From a checkpoint of a small image denoising model: widths [96, 192, 192], 24607 training examples.
Rows from block 8 of a small image denoising model, named by matrix and row number. Each number is 50 + 10 x the weight over its row's rms, rounded and kept within 0 to 99. All counts start at 0. After the name is the row's rms in percent of the matrix's.
Before each channel's rows are labels from the 100 images, of 14976, where the channel reaches its highest value: "top examples" is what is common among them. Only what is clearly more common there than usual is listed. The data: retinal OCT scans (Kermany 2017).
# convs0: first 3x3 conv (model.decb.0.0.convs.0.weight, 192x384x3x3, each kernel summed), inputs 234-272

top examples: finding: choroidal neovascularization
convs0.20 105:51 42 57 41 60 60 60 42 50 46 55 57 45 44 43 49 47 52 49 39 47 52 50 45 52 35 71 46 41 39 51 40 59 52 49 44 42 49 55

top examples: finding: normal
convs0.53 096:42 45 47 36 40 53 49 40 49 52 46 51 58 40 53 61 55 48 46 42 53 48 53 47 48 29 51 40 47 35 45 46 56 42 57 37 43 52 39

top examples: finding: choroidal neovascularization
convs0.177 090:46 51 57 47 48 44 52 51 60 51 48 65 44 52 50 52 39 44 58 46 50 46 46 49 57 48 64 44 48 55 48 50 41 54 53 54 43 51 55

top examples: finding: normal
convs0.15 085:49 35 44 62 52 48 38 24 40 51 34 52 48 32 54 44 59 69 47 46 00 63 58 20 60 53 67 37 61 47 34 74 57 38 52 46 40 51 48

top examples: finding: choroidal neovascularization
convs0.72 114:39 34 67 54 46 44 83 99 56 40 90 62 37 37 48 51 46 45 49 38 64 52 50 33 46 43 45 67 49 32 55 33 53 35 52 50 60 51 54

top examples: finding: choroidal neovascularization
convs0.127 092:47 45 57 43 52 41 56 50 56 54 47 57 50 53 49 57 39 45 56 41 43 42 44 54 47 49 64 45 45 48 48 48 45 59 46 50 44 55 54

top examples: finding: choroidal neovascularization
convs0.170 117:83 30 40 62 40 37 43 32 40 34 47 35 52 34 37 42 42 44 43 41 03 63 40 63 30 55 51 75 58 45 25 52 34 66 53 58 44 38 66

top examples: finding: choroidal neovascularization
convs0.60 091:45 43 58 44 58 45 45 44 53 49 40 62 46 49 44 57 41 42 55 33 40 49 51 50 50 45 69 40 50 51 46 49 47 57 49 54 37 52 55

top examples: finding: normal
convs0.30 068:43 44 34 61 55 59 41 19 43 49 42 48 56 23 45 38 66 69 41 44 11 67 59 20 57 43 64 30 57 53 27 67 50 38 53 35 48 50 48

top examples: finding: choroidal neovascularization
convs0.155 084:47 45 61 52 58 51 56 39 57 43 45 62 49 46 48 55 45 51 51 41 42 57 47 57 54 44 64 42 52 46 52 43 49 64 52 49 51 48 55

top examples: finding: drusen
convs0.189 123:22 51 57 62 46 39 65 87 54 57 54 47 59 76 50 36 51 31 55 34 62 35 42 75 56 43 30 58 36 50 59 58 53 60 47 63 54 55 73

top examples: finding: choroidal neovascularization
convs0.183 095:50 48 59 48 70 48 33 28 56 54 52 47 48 24 71 50 37 61 50 52 67 59 57 34 62 48 56 59 56 58 29 57 36 44 51 52 53 68 27

top examples: finding: choroidal neovascularization
convs0.8 084:55 45 58 44 49 46 60 50 61 51 44 61 43 56 52 58 45 52 59 44 49 47 42 57 52 45 64 44 54 46 54 45 46 62 48 46 51 50 51

top examples: finding: choroidal neovascularization
convs0.142 100:26 51 55 41 41 55 48 59 56 60 38 43 46 71 47 61 49 53 61 37 89 51 51 74 52 32 38 45 41 41 43 56 44 63 69 39 56 49 49

top examples: finding: choroidal neovascularization
convs0.55 076:37 53 74 51 55 39 48 53 71 51 45 60 45 51 50 49 24 42 59 46 29 46 53 66 49 57 72 47 49 59 50 48 38 54 53 60 38 51 50

top examples: finding: choroidal neovascularization
convs0.99 071:53 47 62 38 48 42 63 46 57 44 40 38 34 36 52 45 62 71 49 37 12 55 39 22 51 40 69 61 67 58 55 52 39 17 70 50 75 46 66

top examples: finding: choroidal neovascularization
convs0.107 091:55 47 55 37 50 43 54 49 56 54 50 60 44 56 54 61 44 45 59 41 44 40 39 48 50 53 70 41 49 51 48 52 45 56 51 49 45 51 53

top examples: finding: normal
convs0.19 075:48 41 36 65 45 56 42 24 43 45 47 51 39 29 42 32 50 57 34 49 16 65 61 17 60 43 62 36 48 45 37 62 44 48 40 31 35 55 41

top examples: finding: choroidal neovascularization
convs0.161 075:31 43 53 63 58 73 57 47 59 46 33 53 51 52 40 49 47 43 54 46 79 56 46 68 64 40 60 45 46 41 45 27 40 55 66 53 50 37 57

top examples: finding: choroidal neovascularization
convs0.148 096:38 41 59 50 68 66 55 36 42 37 29 58 56 33 49 50 31 36 49 38 45 63 45 60 67 25 45 44 38 54 40 49 27 35 51 59 15 54 61

top examples: finding: choroidal neovascularization
convs0.11 103:45 55 53 35 48 50 55 49 50 51 61 54 58 35 50 56 55 54 43 50 41 42 56 41 48 33 46 43 46 43 54 54 54 53 64 36 53 48 38

top examples: finding: diabetic macular edema
convs0.163 091:68 58 40 29 46 33 61 60 60 66 51 51 47 54 52 49 59 76 52 60 32 38 54 33 48 42 73 43 69 48 39 66 62 68 44 32 80 43 26

top examples: finding: choroidal neovascularization
convs0.23 087:50 46 45 60 53 48 44 48 48 42 36 46 26 42 48 44 52 56 41 52 30 55 57 39 55 30 45 58 43 31 43 56 62 49 53 40 55 46 39

top examples: finding: choroidal neovascularization
convs0.174 083:41 46 60 47 60 45 51 48 57 48 41 62 50 50 45 56 35 43 57 40 40 54 56 56 56 46 67 44 47 47 52 51 40 67 55 60 39 51 57

top examples: finding: choroidal neovascularization
convs0.52 090:56 53 46 48 56 26 70 72 46 34 61 38 20 53 30 46 50 49 40 58 88 57 56 31 53 36 43 36 51 37 55 54 43 67 59 40 87 39 25

top examples: finding: choroidal neovascularization
convs0.97 102:52 33 38 58 42 42 56 50 40 42 92 41 37 31 45 55 40 46 46 59 53 52 51 38 50 38 49 50 56 37 48 30 65 52 45 29 52 43 31

top examples: finding: choroidal neovascularization
convs0.70 073:68 54 70 35 62 39 76 46 50 23 55 71 38 42 33 51 39 57 41 51 35 54 50 74 48 47 61 62 46 45 69 45 47 61 71 33 70 36 45

top examples: finding: normal
convs0.126 081:39 38 23 59 48 46 50 52 41 56 50 56 38 44 39 39 56 69 31 49 14 64 62 03 57 44 66 26 63 57 24 68 63 31 33 44 44 47 47

top examples: finding: choroidal neovascularization
convs0.149 099:50 59 35 62 31 54 65 64 39 47 44 78 57 29 64 41 49 44 43 47 26 47 56 52 57 65 30 57 40 61 42 93 42 63 29 62 39 42 57

top examples: finding: drusen
convs0.5 079:55 40 58 34 44 54 50 41 75 63 61 71 50 56 79 67 47 57 60 48 41 49 52 44 60 55 66 56 47 44 55 62 57 45 51 22 70 43 40

top examples: finding: choroidal neovascularization
convs0.17 094:59 39 49 47 48 53 57 38 47 42 29 52 47 61 49 41 50 49 40 36 51 51 54 52 44 53 63 56 48 57 47 38 49 63 38 60 57 58 53

top examples: finding: choroidal neovascularization
convs0.75 090:41 56 53 63 69 65 35 37 58 50 41 46 21 35 64 45 62 49 54 59 39 50 49 44 71 30 50 48 47 45 78 38 43 48 59 49 39 43 54

top examples: finding: choroidal neovascularization
convs0.67 134:66 53 39 71 38 51 41 09 44 47 00 47 53 45 41 50 67 54 41 45 46 82 46 33 53 52 51 37 50 60 14 77 43 53 39 47 17 64 76

top examples: finding: choroidal neovascularization
convs0.6 076:58 55 60 46 46 36 59 37 68 64 39 44 30 40 62 34 41 63 47 53 06 51 48 31 62 49 64 75 51 53 58 65 33 57 50 52 47 59 49

top examples: finding: choroidal neovascularization
convs0.43 096:36 48 62 43 60 45 59 69 47 45 65 65 28 39 39 44 45 57 41 53 19 49 59 19 54 47 64 52 53 50 49 68 41 39 78 61 55 47 60

top examples: finding: choroidal neovascularization
convs0.186 137:39 54 42 68 56 52 83 57 59 65 42 60 47 83 50 64 63 39 47 55 75 47 41 37 50 63 70 45 65 50 26 51 40 54 02 35 29 47 57

top examples: finding: normal
convs0.154 105:39 35 39 61 54 48 62 21 29 58 13 43 63 44 50 59 63 52 42 36 52 69 46 40 61 44 63 28 59 63 00 67 54 24 51 68 30 63 83

top examples: finding: diabetic macular edema
convs0.167 119:49 49 67 44 48 37 74 82 54 53 63 57 47 54 44 46 56 41 54 52 43 47 47 58 58 47 39 67 45 40 68 41 56 29 69 46 82 42 52

top examples: finding: choroidal neovascularization
convs0.164 094:43 58 36 35 42 46 57 55 39 48 62 51 58 45 58 59 77 51 43 61 44 47 51 43 45 30 46 34 48 43 44 61 59 45 50 35 44 47 54

top examples: finding: choroidal neovascularization
convs0.77 084:48 58 43 52 45 48 43 55 48 53 55 44 45 41 50 52 66 51 45 62 42 48 53 38 50 40 44 54 39 38 62 63 48 59 50 38 47 40 45

top examples: finding: choroidal neovascularization
convs0.26 103:61 53 53 48 50 39 45 69 44 39 92 48 32 42 43 53 30 52 42 66 73 49 54 41 38 53 52 59 65 34 61 39 77 34 58 38 64 51 29

top examples: finding: choroidal neovascularization
convs0.65 152:52 60 66 48 47 44 49 57 50 51 55 53 40 39 53 52 55 62 49 60 27 52 54 54 47 44 50 60 50 41 68 51 57 54 63 55 50 46 52

top examples: finding: choroidal neovascularization
convs0.124 089:47 51 62 59 54 53 60 50 58 48 49 67 46 55 47 52 43 46 56 53 52 55 50 54 60 45 62 46 52 51 53 42 38 55 51 54 43 50 58

top examples: finding: choroidal neovascularization
convs0.18 099:58 45 33 62 46 55 59 55 37 42 41 52 33 36 74 39 62 50 48 43 34 42 51 43 63 62 46 47 55 53 37 64 56 58 50 74 70 58 59

top examples: finding: choroidal neovascularization
convs0.131 089:61 44 44 32 39 49 59 33 59 47 49 33 42 34 53 53 31 46 52 44 90 48 49 34 69 43 55 44 52 55 48 38 25 56 45 47 47 58 26

top examples: finding: choroidal neovascularization
convs0.95 069:48 47 52 49 51 48 62 57 44 26 55 47 52 63 37 48 33 52 46 29 47 36 42 89 41 51 35 65 44 54 52 54 45 61 56 56 63 44 52

top examples: finding: choroidal neovascularization
convs0.157 107:44 40 44 49 61 66 50 14 40 36 35 63 53 39 49 50 54 47 38 34 36 62 49 38 45 45 59 44 43 44 45 46 48 48 36 40 34 53 47

top examples: finding: choroidal neovascularization
convs0.191 092:38 38 47 55 47 62 41 50 52 55 64 61 42 39 59 49 43 61 56 52 19 56 65 14 67 56 60 37 65 55 32 57 61 35 56 52 50 46 33

top examples: finding: choroidal neovascularization
convs0.69 115:66 48 34 30 40 46 70 37 42 62 35 47 55 33 65 60 68 58 47 38 20 39 49 55 66 57 54 40 29 57 45 64 56 86 52 33 91 38 55

top examples: finding: choroidal neovascularization
convs0.160 101:44 55 63 43 48 51 43 45 52 42 54 60 60 41 55 45 35 38 54 46 48 45 45 56 56 53 54 50 44 66 47 48 33 47 49 59 42 52 57

top examples: finding: choroidal neovascularization
convs0.119 081:51 46 59 49 58 42 62 52 63 49 53 67 40 53 51 53 42 56 59 48 47 51 46 51 55 43 65 47 46 42 54 50 44 64 48 47 48 51 53

top examples: finding: choroidal neovascularization
convs0.1 079:51 48 64 49 53 57 66 53 66 40 49 65 41 43 52 48 38 52 58 42 45 54 52 69 57 46 58 48 46 49 58 50 49 50 62 46 44 35 44

top examples: finding: choroidal neovascularization
convs0.56 098:53 60 39 62 44 50 37 48 52 56 57 58 28 32 67 38 51 66 46 64 22 36 49 32 50 62 54 54 55 41 69 60 62 51 40 54 31 43 40

top examples: finding: choroidal neovascularization
convs0.78 116:37 43 42 57 64 50 68 46 34 45 64 42 51 39 65 57 68 51 40 62 81 63 57 29 63 58 57 41 57 57 18 36 68 46 45 59 41 64 60