Rows from block 7 of a small image denoising model, named by matrix and row number. Rows with one number belong to one channel. Each number is 128 + 32 x the weight over its row's rms, rounded and kept within 0 to 255. All counts start at 0. Numbers have three digits each. After the name is the row's rms in percent of the matrix's.
After each channel's rows are labels from the 100 images, of 14976, where the channel reaches its highest value: "place" is the part of the image that holds the peak. Only what is clearly more common there than usual is listed. The data: retinal OCT scans (Kermany 2017). In brackets: how many of the 100, against the usual share in percent.
# convs0: first 3x3 conv (model.mid.2.convs.0.weight, 192x192x3x3, each kernel summed), inputs 96-191
# convs1: second 3x3 conv (model.mid.2.convs.1.weight, 192x192x3x3, transposed, each kernel summed), outputs 96-191

convs0.119 081:080140091125158104075136134114115077108067115159084124104128109107091119105130095104129109096097118088094113191119134088137108094086138121096149124106135120088102110123161106184165119100122114136108071128147124151150103165078140138095080130122074113149072079090153118096059102097143103073
convs1.119 064:132155138159099096161093143153146181084155145107152151175099107082159085120086128164169157152160096163185154107123125158143143157151155086140147081161119179168116097157087168095106091184157114133171158155133170103100083094169145122099177144093167094106159169168104083152181174157101142170
place: middle right (39 vs 9.4)

convs0.21 066:068123111149164115101152182109114073130081118163100095096130104101087118123121072119096094123110125061070126154090090121151103153120126127092150148124142113071132113104138132165153147108124145129105068107135132178142114176092144130106101135142028110168108081087149125085067116101125092104
convs1.21 048:139155150163100107154111121158158173098172147104158156160096107092153088110100129156173155148167097175184167107116123157148125135149162102149146086154117168166107108163091158094092094173173116108178177163112163096088095094172147122106183149092171096102150177170105085155169169156093134156
place: centre (28 vs 6.2)

convs0.124 084:104104090134161107097119161109115069115079128144090135127136111119096116099102102108122097122102094081074117179125120122144129128083133112123149120089124097102109107137143135173166123073096130117110076105141138177169134187074129125116094152099083105158088091098152135089065103101134089098
convs1.124 071:134159143155100103155105128160149175085159138107149150165096110088155080111096120158169156145166094168190163105121113160146127151151156091141143088159113179167109099152085164092099085178165108114170156156120157091088087091168145126100176146097163094090151169169107084153178164155098141165
place: middle right (30 vs 9.4)

convs0.3 074:173131114147087140168104106150173141103151085164160139140152173101148121119118124114119142131179134164188135115169103130090135150140139123175110104158094117156099146148134147101104121157124104137174170115087174075078130059171135134148164117125169129087160160147108091141172120151119166126
convs1.3 073:128109116105159159095158123102104078170099115155116109090162151173101176140167137098092097106103169095072099155134137099111133101100100171120115174096143078091151160110186092166160164077099149130091101107135103159165173168088118136156082114157101167160102089088157178108074095108157117088
place: top right (32 vs 14.1)

convs0.98 079:091113081150146113120116167119092084101093132176114108118117108106075105114121103105114082120102110057075113176108119127142138137072128142100136151124145099085119110121115116168149138106126125128086027114164158158152122166090151161110070119110070126171103095083176121090061124113139110106
convs1.98 079:141163143164101111155105132164155174089164141103155151170101110091157084111099127160171158147173100171198162110123120159152135149155156095144148087156115184171108104156087169096100085179163111119172162156120166101094096095174151129103184147100167094097152177171109081157173168156099138161
place: middle right (32 vs 9.4)

convs0.158 060:067133076137148130099119133146120048159080116131132096116189128115130129121103083132092107091117128103100107151137132118119129108093108113115208142094140112146099108112139160168143171107080131126106069106127120148161124146102148131096121118128073107149120099104145113129041099089142057081
convs1.158 043:136164141166103103153105139151146179093170147107156159166100109093160089113103134163178160153162096171196168106110113158142141147146153096149152094163121178166105108157091173092097095170167115115179165161124175096089090093169154116102183148092171097099156181171110081162170175155104139161
place: middle right (29 vs 9.4); centre (25 vs 6.2)

convs0.160 073:114127072125161114107135169111081083109072111182112108111135113128083106125099089111103105115092137100061095156110137130129127146086118129087159154126129089085104101110129118179160118094086121117110077106133158173157099149084139177110085108112071122152110097109160133075060099111127108085
convs1.160 058:146178142169098114146108133164150178092169139109164158174101116094151086112110131149175153142178101176198165114121115147140138148154146098145152089158122178175110110161095174104099084175158113115175157154122170095092101095174156122106187145094176098095140180174112083160168164156100137150
place: middle right (27 vs 9.4)

convs0.78 053:151108152102125104147075106156139094124132081127155093100093131100160099148110110147097144083146090154199137086159139116135099135168080090180135077163093158124046116102078147072119119154089144170117099109093128067071098085153125111106121125135134092067158152089081104142155095134120130095
convs1.78 029:116104126116164157099176114095114093181105126145125122086153147183097168133185133106103091106101150108075126152126141089121100095096121166119122166074152077090156156123165094169144168074122156111099120118121104162162183163079112132154091128154104167177106100101159160099075108106153113087
place: middle right (33 vs 9.4)

convs0.9 069:190129153123103120168106069168194157130129098132176153136128125140159119141124128159103141097173139170196125081167133087086128124159097146166124115157072119170118137142126132118100133149108122141173159121072127105089127083177114115141180125123164147086153182163127120172176140176096170101
convs1.9 058:121101117108158154098159124090103085167095114156108113098159144170094171140163134101092096108087159088063101151130132095117127104100104159111112174096142081085151153109173096167160171082097149134084096108128097160166168167079104133152077116154092166158105087087154169096075097099155117089
place: top right (35 vs 14.1)

convs0.159 088:182101135103164188126122091186162115170134098116163132098182166183164145183178153155118152098181177192197124119150189119132088140142112189183111139130126126182161151127168115122101155108142157151142182101126100110154176108170115104170179102163160164104148162109105168188151132098159141124
convs1.159 058:110096116099158147104160133091097088174089114160092099092162153164095174148161122103091095117085163087052101159137142100112104104099103160105111168095140081091156151103172090166166168081098156146095101105127099163172159163085108130152075122155088160172112090093150167100084095105157117103
place: centre (25 vs 6.2)

convs0.157 075:076163090166152118085140153099090091117081118182105110127127108108089120098124111106127083100112105073052098161096131129160147132076124101114146129106136097086149122136126134148171114081118132109097036142164141165142120165066128145119075143113076087161098082093171101081059109121146106099
convs1.157 063:136160145161095104158097135157147180084154142109146148164099110086156085113095124162168155152163097158190161107124117161149137155154152090140146088162117182166104101152084167094103085181162107126170149152123162090092090092173148127098177142100161090092152173169108085151177168151100143164
place: middle right (32 vs 9.4)

convs0.156 072:086123100148153138102125174084078101144079136203117100134124112102091083116114114111093088113066095042062129166093128127181163153078119120094136163129125111078147108146135114147171132093122127125081046140165124137147112144095144155095072103102042137119126101095173133098082103111138118105
convs1.156 060:148177135172101120148110131169150176096173136113176167177110117104153098112117146148181150140185099178202168115124127149136137143152144099146153093155126177181117110173098181107107074175151122120178163156122181098098108101171154125111189133098173095099142188178112092161165163155108143144
place: middle right (30 vs 9.4)

convs0.55 057:191139124136097117127115104160159114107142109122111141128097132119141123119126091165138142099156133170148116107167082100091104119156047122139115086160082101153093125162107127081102101129087116145162110073078141068102098060159141092121143123100123104078127149147080120161149098126083179121
convs1.55 048:134107114105160160093170112100113080162113118149120119102166148180096179134177149091100094103099165097079109153143141097113132097100109171126110179089152080093156163124173099169159160081104150128093109111124106166161173169080101144169096118159108167160096088091153175098072102111159109083
place: top right (42 vs 14.1)

convs0.121 074:076130080135157131117133164119094092153094102183110093122145116121077103131112088115123099098061106065073112183121114112135156153099123131096145123115139107083103118126130107160147143096105109110111051127156177147139126161094163174089082122120046112143096089102154119101066101110142091130
convs1.121 067:143171138166099119145109131163154177091174145110165161173103111094155090110099133152178153142176097172198167110123117155145134150155150096145150089156121181177115110164091178100104083173160120117172162154127177101093104096176151128106191140097172090099146177173108090162166164157105144157
place: middle right (28 vs 9.4)

convs0.189 073:085105094137162088093140181118081082146090135168098132121129107128090115113103088115071076125091123074069101143145099110131116098078127121080139164112128115076084100120119126188173101087114112121089073105134132145158101152086168156080063118138065134162142124107145126106079099108152096089
convs1.189 059:140164141165098117156109128164159167089173145092161161167097106103157084107103131154177156139173093176200166107122122151144136140154154099149150088157122177172105107155087175104093082175164109111173166155120172097087102091171151134106187144099174090096142175170104092160175168153100138158
place: top right (35 vs 14.1)

convs0.28 066:085128106136122138076111169088093105150082146133075126114134099111070097114126119073125075163093108047091129117119135139150145171065108117117112096123136084066134106105118129130125154106108147088085068129149142143122129179071115165108064135115067116117124087087160107078092105115146090095
convs1.28 025:180154158156106145147123079205161168095159147095195143154124142138146120083136142120180153116207128176238163118160140140145131119152172128155144100130127158178131142174101146099099069169147116101158158153118172096107126106165126149146214146110190118102118159176128098146152158165110120132
place: top right (42 vs 14.1); middle right (30 vs 9.4)

convs0.70 070:166137122129108116140114082193178129125120100132165143123099128123152132136128126150122158098176112162178148103175108097080119120142105150166132116144098141174115138146127134065092128170095109141161147123079127085090106069186143095137190123110135122064151143142091112168126125145128159105
convs1.70 064:127101112104158153093160120096102079171101113160113113088160148168099182143168134098092098112096166091065098154138136095115130101101105162124116172094147077088152162112181093161163167075103147138091101107134105159165166168086108131161083116152102166164104087094156177099073099108160115087
place: top right (37 vs 14.1)

convs0.118 085:086109080157157130093124158102123075115088109166111124122128099118093103107111082104113082101090119090089088173124122114128118141087113118099170153111120089086122130115130123167151119084095121140101070108159153163149136157071132152100095128107046107156114109119172133086061118101137100102
convs1.118 089:136152150158097102156104131158152175087157142106143148163097106084157085111091122158164160151163094165188156105118114163156128150154165093139145084156113176165104099150083162094095091177165103121171158153122154092086084089177148124097178149099161091099152173170109083154177168156098137165
place: middle right (31 vs 9.4)

convs0.81 081:115120069140146159105120155116101064144100110135108131100157145138049116141142111096104088119101126049083112150101102099120129107061113162118141136104142061086136129092147119149104124088098135106085076115174152120132159142071106127151085117121075140143086105083132138114058099123154118078
convs1.81 079:135165143169101107150107135156151177088165151107156153171101105093160081100101134159176159154170097171195168113118116165150144148160163095144152086161123186166111102157088176103103088179168118108169160161131170107094098101173156134101183148091163095101149176177113085152172175155104131161
place: middle right (36 vs 9.4)

convs0.104 066:112128084120153102108149159123109096117098139158104128113138127132086122095103098097122100133116105075067112158090129129138116116054118101070141143106123081120108101129140106175157145084083111147111072109146157157179115187104144155091090126107068128139108079132152160099073107119146078131
convs1.104 047:140174137166100107150100142156142173087169139106163156170100115092153090118104141157173149147169104174195162115121116148138144150149138097143150088165125183171108111165096185096101085183160114130173152155129176090090093095172149124105188141093163096094145173169109094162169168151102147152
place: middle right (35 vs 9.4); centre (25 vs 6.2)

convs0.37 084:069141089155156120085129159118135084130094119178117119103133119098080115123110097112114095091100147063067088159122112123107147142090112110115157146094119107083127101114127121179150143087087117134111050106152142163150126156084159141079091119096067127142096113107159120095062089097127122100
convs1.37 082:139160147159100107158107130163155174087164144101151153165099110090156084107096124160169159146168095168191163107122124160148131150156159092141147086157118181170103103156084169098096086178164107117170160155120161097093095088175147127100185149096165091097148174172107083154174167158099135162
place: middle right (31 vs 9.4)

convs0.129 062:073121076143177116088111150084092103122087118175104120103097118112102109120072088087117075123109116079100114176094112107162138134069090127100138165131127110086135124110156139170138159104118091149084034148157128160128144138091142121084055124149040161112115098076172104100058096091171079113
convs1.129 056:136174133176098111154108128164152180085175155100168167178109102101156087101109145160179154138167091174196172107119125162144149147156151096146151091157132184172112108164097185112102086182156117111176164158131180105096105104170154136110181141093173098096141168169112098153169177152106134160
place: middle right (26 vs 9.4)

convs0.77 073:091117060126172101099120170131101098115091110162127119119132114113091116114104099082108079109107138090072093166114124110130148122108112109108165156099124090095122093133144119193148105110086102136087061135139147150177116154076136150090112097131071106154121094115144131068087107119132078101
convs1.77 056:140179136170106120145109137160144175092174137109168159175103119092154091110102134149178150147175100172196168112118115153137144149154144094145156090162125181177110107168097183102107084175161117118178161166129181096095102096175160124107191134094168095104146177173116091164174166152106145152
place: middle right (32 vs 9.4)

convs0.106 069:100126106125162113100131160107111084122094110140113107108116097121121111119127088119090113100120123095090099142127108106160123126116153099105158138110130079104105122100132136178142137089093098130109084127137116181149154172078141165088100151128081082170104091066121140079070122123134098085
convs1.106 048:130154145166100103160108130165157176095171150092148152164095105096156083108098128164173161151160096173181160104110122158150122145158158085146148081156113173167107103152085159094096086175168110116169167157124162098085093089173150121101182152098164096099153173171099085166170171156094145162
place: top centre (27 vs 9.4)

convs0.133 068:076142099141177089091156138127108078133094132138092107125141105106113148085140125107133099124093101107075119164135137128163115098069146125118147176117123105117139105150157110175157144096118127117100077163131116159149097154101124128099082129137056085183114075093168117109068132105142068087
convs1.133 047:132154138160096104169094133156155177093166152089147153171096102096162083121100125161170159146165086173188157105113126162147136149153158091142143090162117180165106099140080172089090089180158113119168167147133162097094088099166146128100180148098164093098149174161096086158181167153094144162
place: middle right (31 vs 9.4)

convs0.32 071:173112143113072131146092136172184122106135081106151133119122170123155113128093128125111154124173116206186120115160119131066129150133093157150129104148118138184126135138105136100101088175084085151145126123099174098082094052159124112149209112122154121092147175158117121166180123170108187141
convs1.32 067:121104117107158153098157122102107082172096110154109109095159148167096176141165130101088099109094169092069097151136138098110128107101103167114114171094142070089149156108178090164162168078101149132092101108132098159165172163085109136161078110156102166163103083088153175098069097102157117090
place: top right (35 vs 14.1)

convs0.80 070:181129124151085117148106129189149152109139098141161137133135153109151126136123112125119126124182139203181146115151102120094123105146084139134123092176086148180086132164102148077107091181105111149148171075073164086066106075153116119165169105122178161095115161156102114140165122146113191147
convs1.80 070:126105117107161155092162123097103077169100112156113107094163156167098176139165136093093099108097172094068099154139137095112131107101100170111113174099143076091152156111182087166164165080095149136093095110133102160167171162086111134159081112157099163163105083089157170102073091106158116087
place: top right (36 vs 14.1)

convs0.85 071:097104101152159115085153153083094081109089131157105104134127111093074115129131092142128127147105138050071111158094112106141149123088133116071130160111148107072125123099114129163159126119116113126109066144180149161167108144092145146104102128101047144153102085097136096100053130108140069094
convs1.85 060:151161147163097112147114127164158163094174146106162156167102111098157090114107139152167155142175099179200167108131119160144132142160154103151149089160118181167105117158092168097094080179164110112175163155112167094085096088174149133112190144097173099091142179172108090159170162159103135153
place: middle right (27 vs 9.4); centre (25 vs 6.2)

convs0.127 073:096119085121168084095125174112106105127079153136117131107127096096100107126093103098113097119103122043081100177137109127121126106070117135114151160120127079077094107133127131189151117098101120124081053109146142154160092168103133148083082115121074122167116107118172113087085084093147071077
convs1.127 060:143178137170099110150108129164153170091173139103164165172105112097154090108109141149176156143172095177193165109122122156138130144152143092147148086156123173180113103161094180102099077175159116118176162156121180096092101100167146128105182139093174094093144175174102088160169173148101143156
place: centre (34 vs 6.2); middle right (25 vs 9.4)

convs0.149 069:206149155117115113162118106168191105120128073123165109116143130089183124133134134117123170076211120174182127105182127136101089131131101143190120098149094123166074125130129125070100091146106118161140110125090133100088134074166154122136198097153150116067136162131110124187142125179099146104
convs1.149 058:117102116106158155092160118097104088171092117158105112093157147168094177142163127097092096110092158088062100152134137094117119106096115163118115164083143076089157157114169086164163171071101149135095106115136097163170167162082104126157077117154092165168112089088154172101075097105157116095
place: top right (37 vs 14.1)

convs0.39 071:073125094137155099100144152102113084145088091151096099121133136115094107121088068097127118105099132068099111172115107098115114097104116129116138161115111101111108143108143128158151111095123112138068049121124149162191135180089143175090069125117072112161098102107135117112081107118144102102
convs1.39 054:138163133163100110159106130165154170096170148094155155172101108099155083107099133158171159145171090177185169103122119157139137145153147091144146082165123176176106105155083176097093081179157116117171162151129167101091099100176152130103182143095168091093144176171102089161174169155098145159
place: top right (32 vs 14.1); middle right (28 vs 9.4)

convs0.177 083:081135082162150118084121163104101084124083143179126110095134111100065098114118102120112083086080140051064106170119126135130155155087111121106149128123140088087124124129112131157150143088120123118100027104165138166151113151083130136104065110093049123145096092089162107076071091104153094090
convs1.177 085:141166147166103109149111129162149180088166144105161161170104108095153087112106133153179157146172098173195167112123122156148130145155156096144152087151123178177112108164092174100103079180164117115174161158117171097091095095170147132102188143098170096097147180174108080152171172156102133155
place: middle right (27 vs 9.4)

convs0.95 072:076116063130148113094171144104098093134081140136122105097132098125114121128116110131093107130101133110079111168132129127131146079080124128138167153095117106092127125121139146184154125076092126122126099104126120178148119169104156127091077131119078102174104068077166118093065133129160056092
convs1.95 050:140155144163098106159110125162152176089163143100147153164100109098160084110099122160171161147171095173186162102122120156142121144153155090144148085159113175173106101148084167090098081176162105116167165149115162095089092093171146129100185145095168096094150172170106084159181161158094140157
place: middle right (28 vs 9.4)

convs0.90 081:087124071141142108099128177102088073119082109167117118107118109091074093092134091111133085128087107084087089176140120147121119146070120115113143145121123115080117134106122119135150127101101125141096045138159165166141138144098157159102080134117040128165105099087161114070082087099142108092
convs1.90 080:140159144164097113154110119164157176091167152107162163170102110096157089108103132154176155144174099170193165109120120151149132146153160098142146081149120172175109106168091170097097086173166110118175167157124166097092097092174142128107189141097176093098148175173107087152168172155101142155
place: middle right (38 vs 9.4)

convs0.4 078:098132106147163120081117164112105085130086118189115109127128126102073091128113081131123092124107113056087102163110120114137125161106088118104137148121145112053139115093099131165167133099093124139097019106147154150140145143105121152116096121109047142158099129058140119090064108090146088086
convs1.4 075:144160144168097110152113124163155174093171149104163162171103109095158088108108137152181155145174094174193170111120121154147132144159155095149148086151124175172110106162091170100099080174166116115170167153118169094091099096173148127106186146099175095097146179173108083157171172153102136155
place: middle right (29 vs 9.4)

convs0.144 066:161116128148086152145130113162146111082154070145144127136131164088126102161099120147116149148163136181170106087149129118079143134135088136144126076172089115143120129169087125097084135151088113154162160104079170101101113068154137136142165121107136131089136131131068086137194120176104202143
convs1.144 061:127107114108156158092162118101108080170100113156120111095160148174097176142168134096096093104097164093075102154140137095109133099098098166117109175092142075087150159115180095165161161078100145130090099110134105157168169167082110136161082111159100171158106083092156177099072098108160118091
place: top right (34 vs 14.1)

convs0.29 077:099138077148162121087128157114108105128102131164109125116149093096062096096123109114120086131104116055055102167122113121136155157107115117102128140122160101088129128133113123160156145101114130129093064108174160164142120167102131166117061138116058121133106107078162121073060108121134091112
convs1.29 078:141160145160100103152104135163151177088163140100156151167104110091159084111100131157173159152168096170200158111125122159147134148156154095143146089161119182172108105154088170099102085180160112119166156158120166097092092097174152129102186146100168091095150178173106084155176161155100132160
place: middle right (31 vs 9.4)

convs0.35 080:084093092150153112103133144122129078122078130142124113117156099122089110116098075090121079111101111085080109152115114100129131125072134104115152156112116080090137122127108106173183118094076109114096079108130140169163115170066130177103097129103067104166111083107168130065066101109119104092
convs1.35 066:142169141163100106151101128161152175088167145104155158171101107091158084110101131157175154147173093169197170110121123157146135148152153094147152088158118182172111103159093176099101082180158114117171157157121167097092094096175149128097183145095169095097148180174109086156176167152101134155
place: middle right (32 vs 9.4)

convs0.154 059:184128119113081133167097134179171127126119064139172102129101117133168104131125086131095136072204131137159108074179102132081122121157075125181134092163105110160086106129083106087074077165069081143138152116088161070046111052158167137122166108121126114079134154133067110171133102158085139143
convs1.154 044:123102118107157164090175114098108090173104114159109115090157151176091174144169126101095099111101168090069106155134128090114109098096106170118116173081139073084153155120173082162157175071110147118094111115131099157166172161085107126160080121151098156166104090095155171108073103104158115085
place: top right (40 vs 14.1)

convs0.93 079:087114070152142094105155144097104077121090123126091115120128115087103124119117105105113063087094104095072103161125134107142134126096143111108158140103153110098115117156159138164171128104104137109118116103155114154163098176085140156086083121117056098165119061058201138088074114138137067095
convs1.93 062:137169138165101106156098133165152172087167145106160160178103106089155082113101132152180155148170098175187165106124125155145131152150154090140149083156118173176110100162088176098104083179156116127174165152123173093093091093169141122102180142096175091101147170176108090154172172158103141163
place: middle right (30 vs 9.4)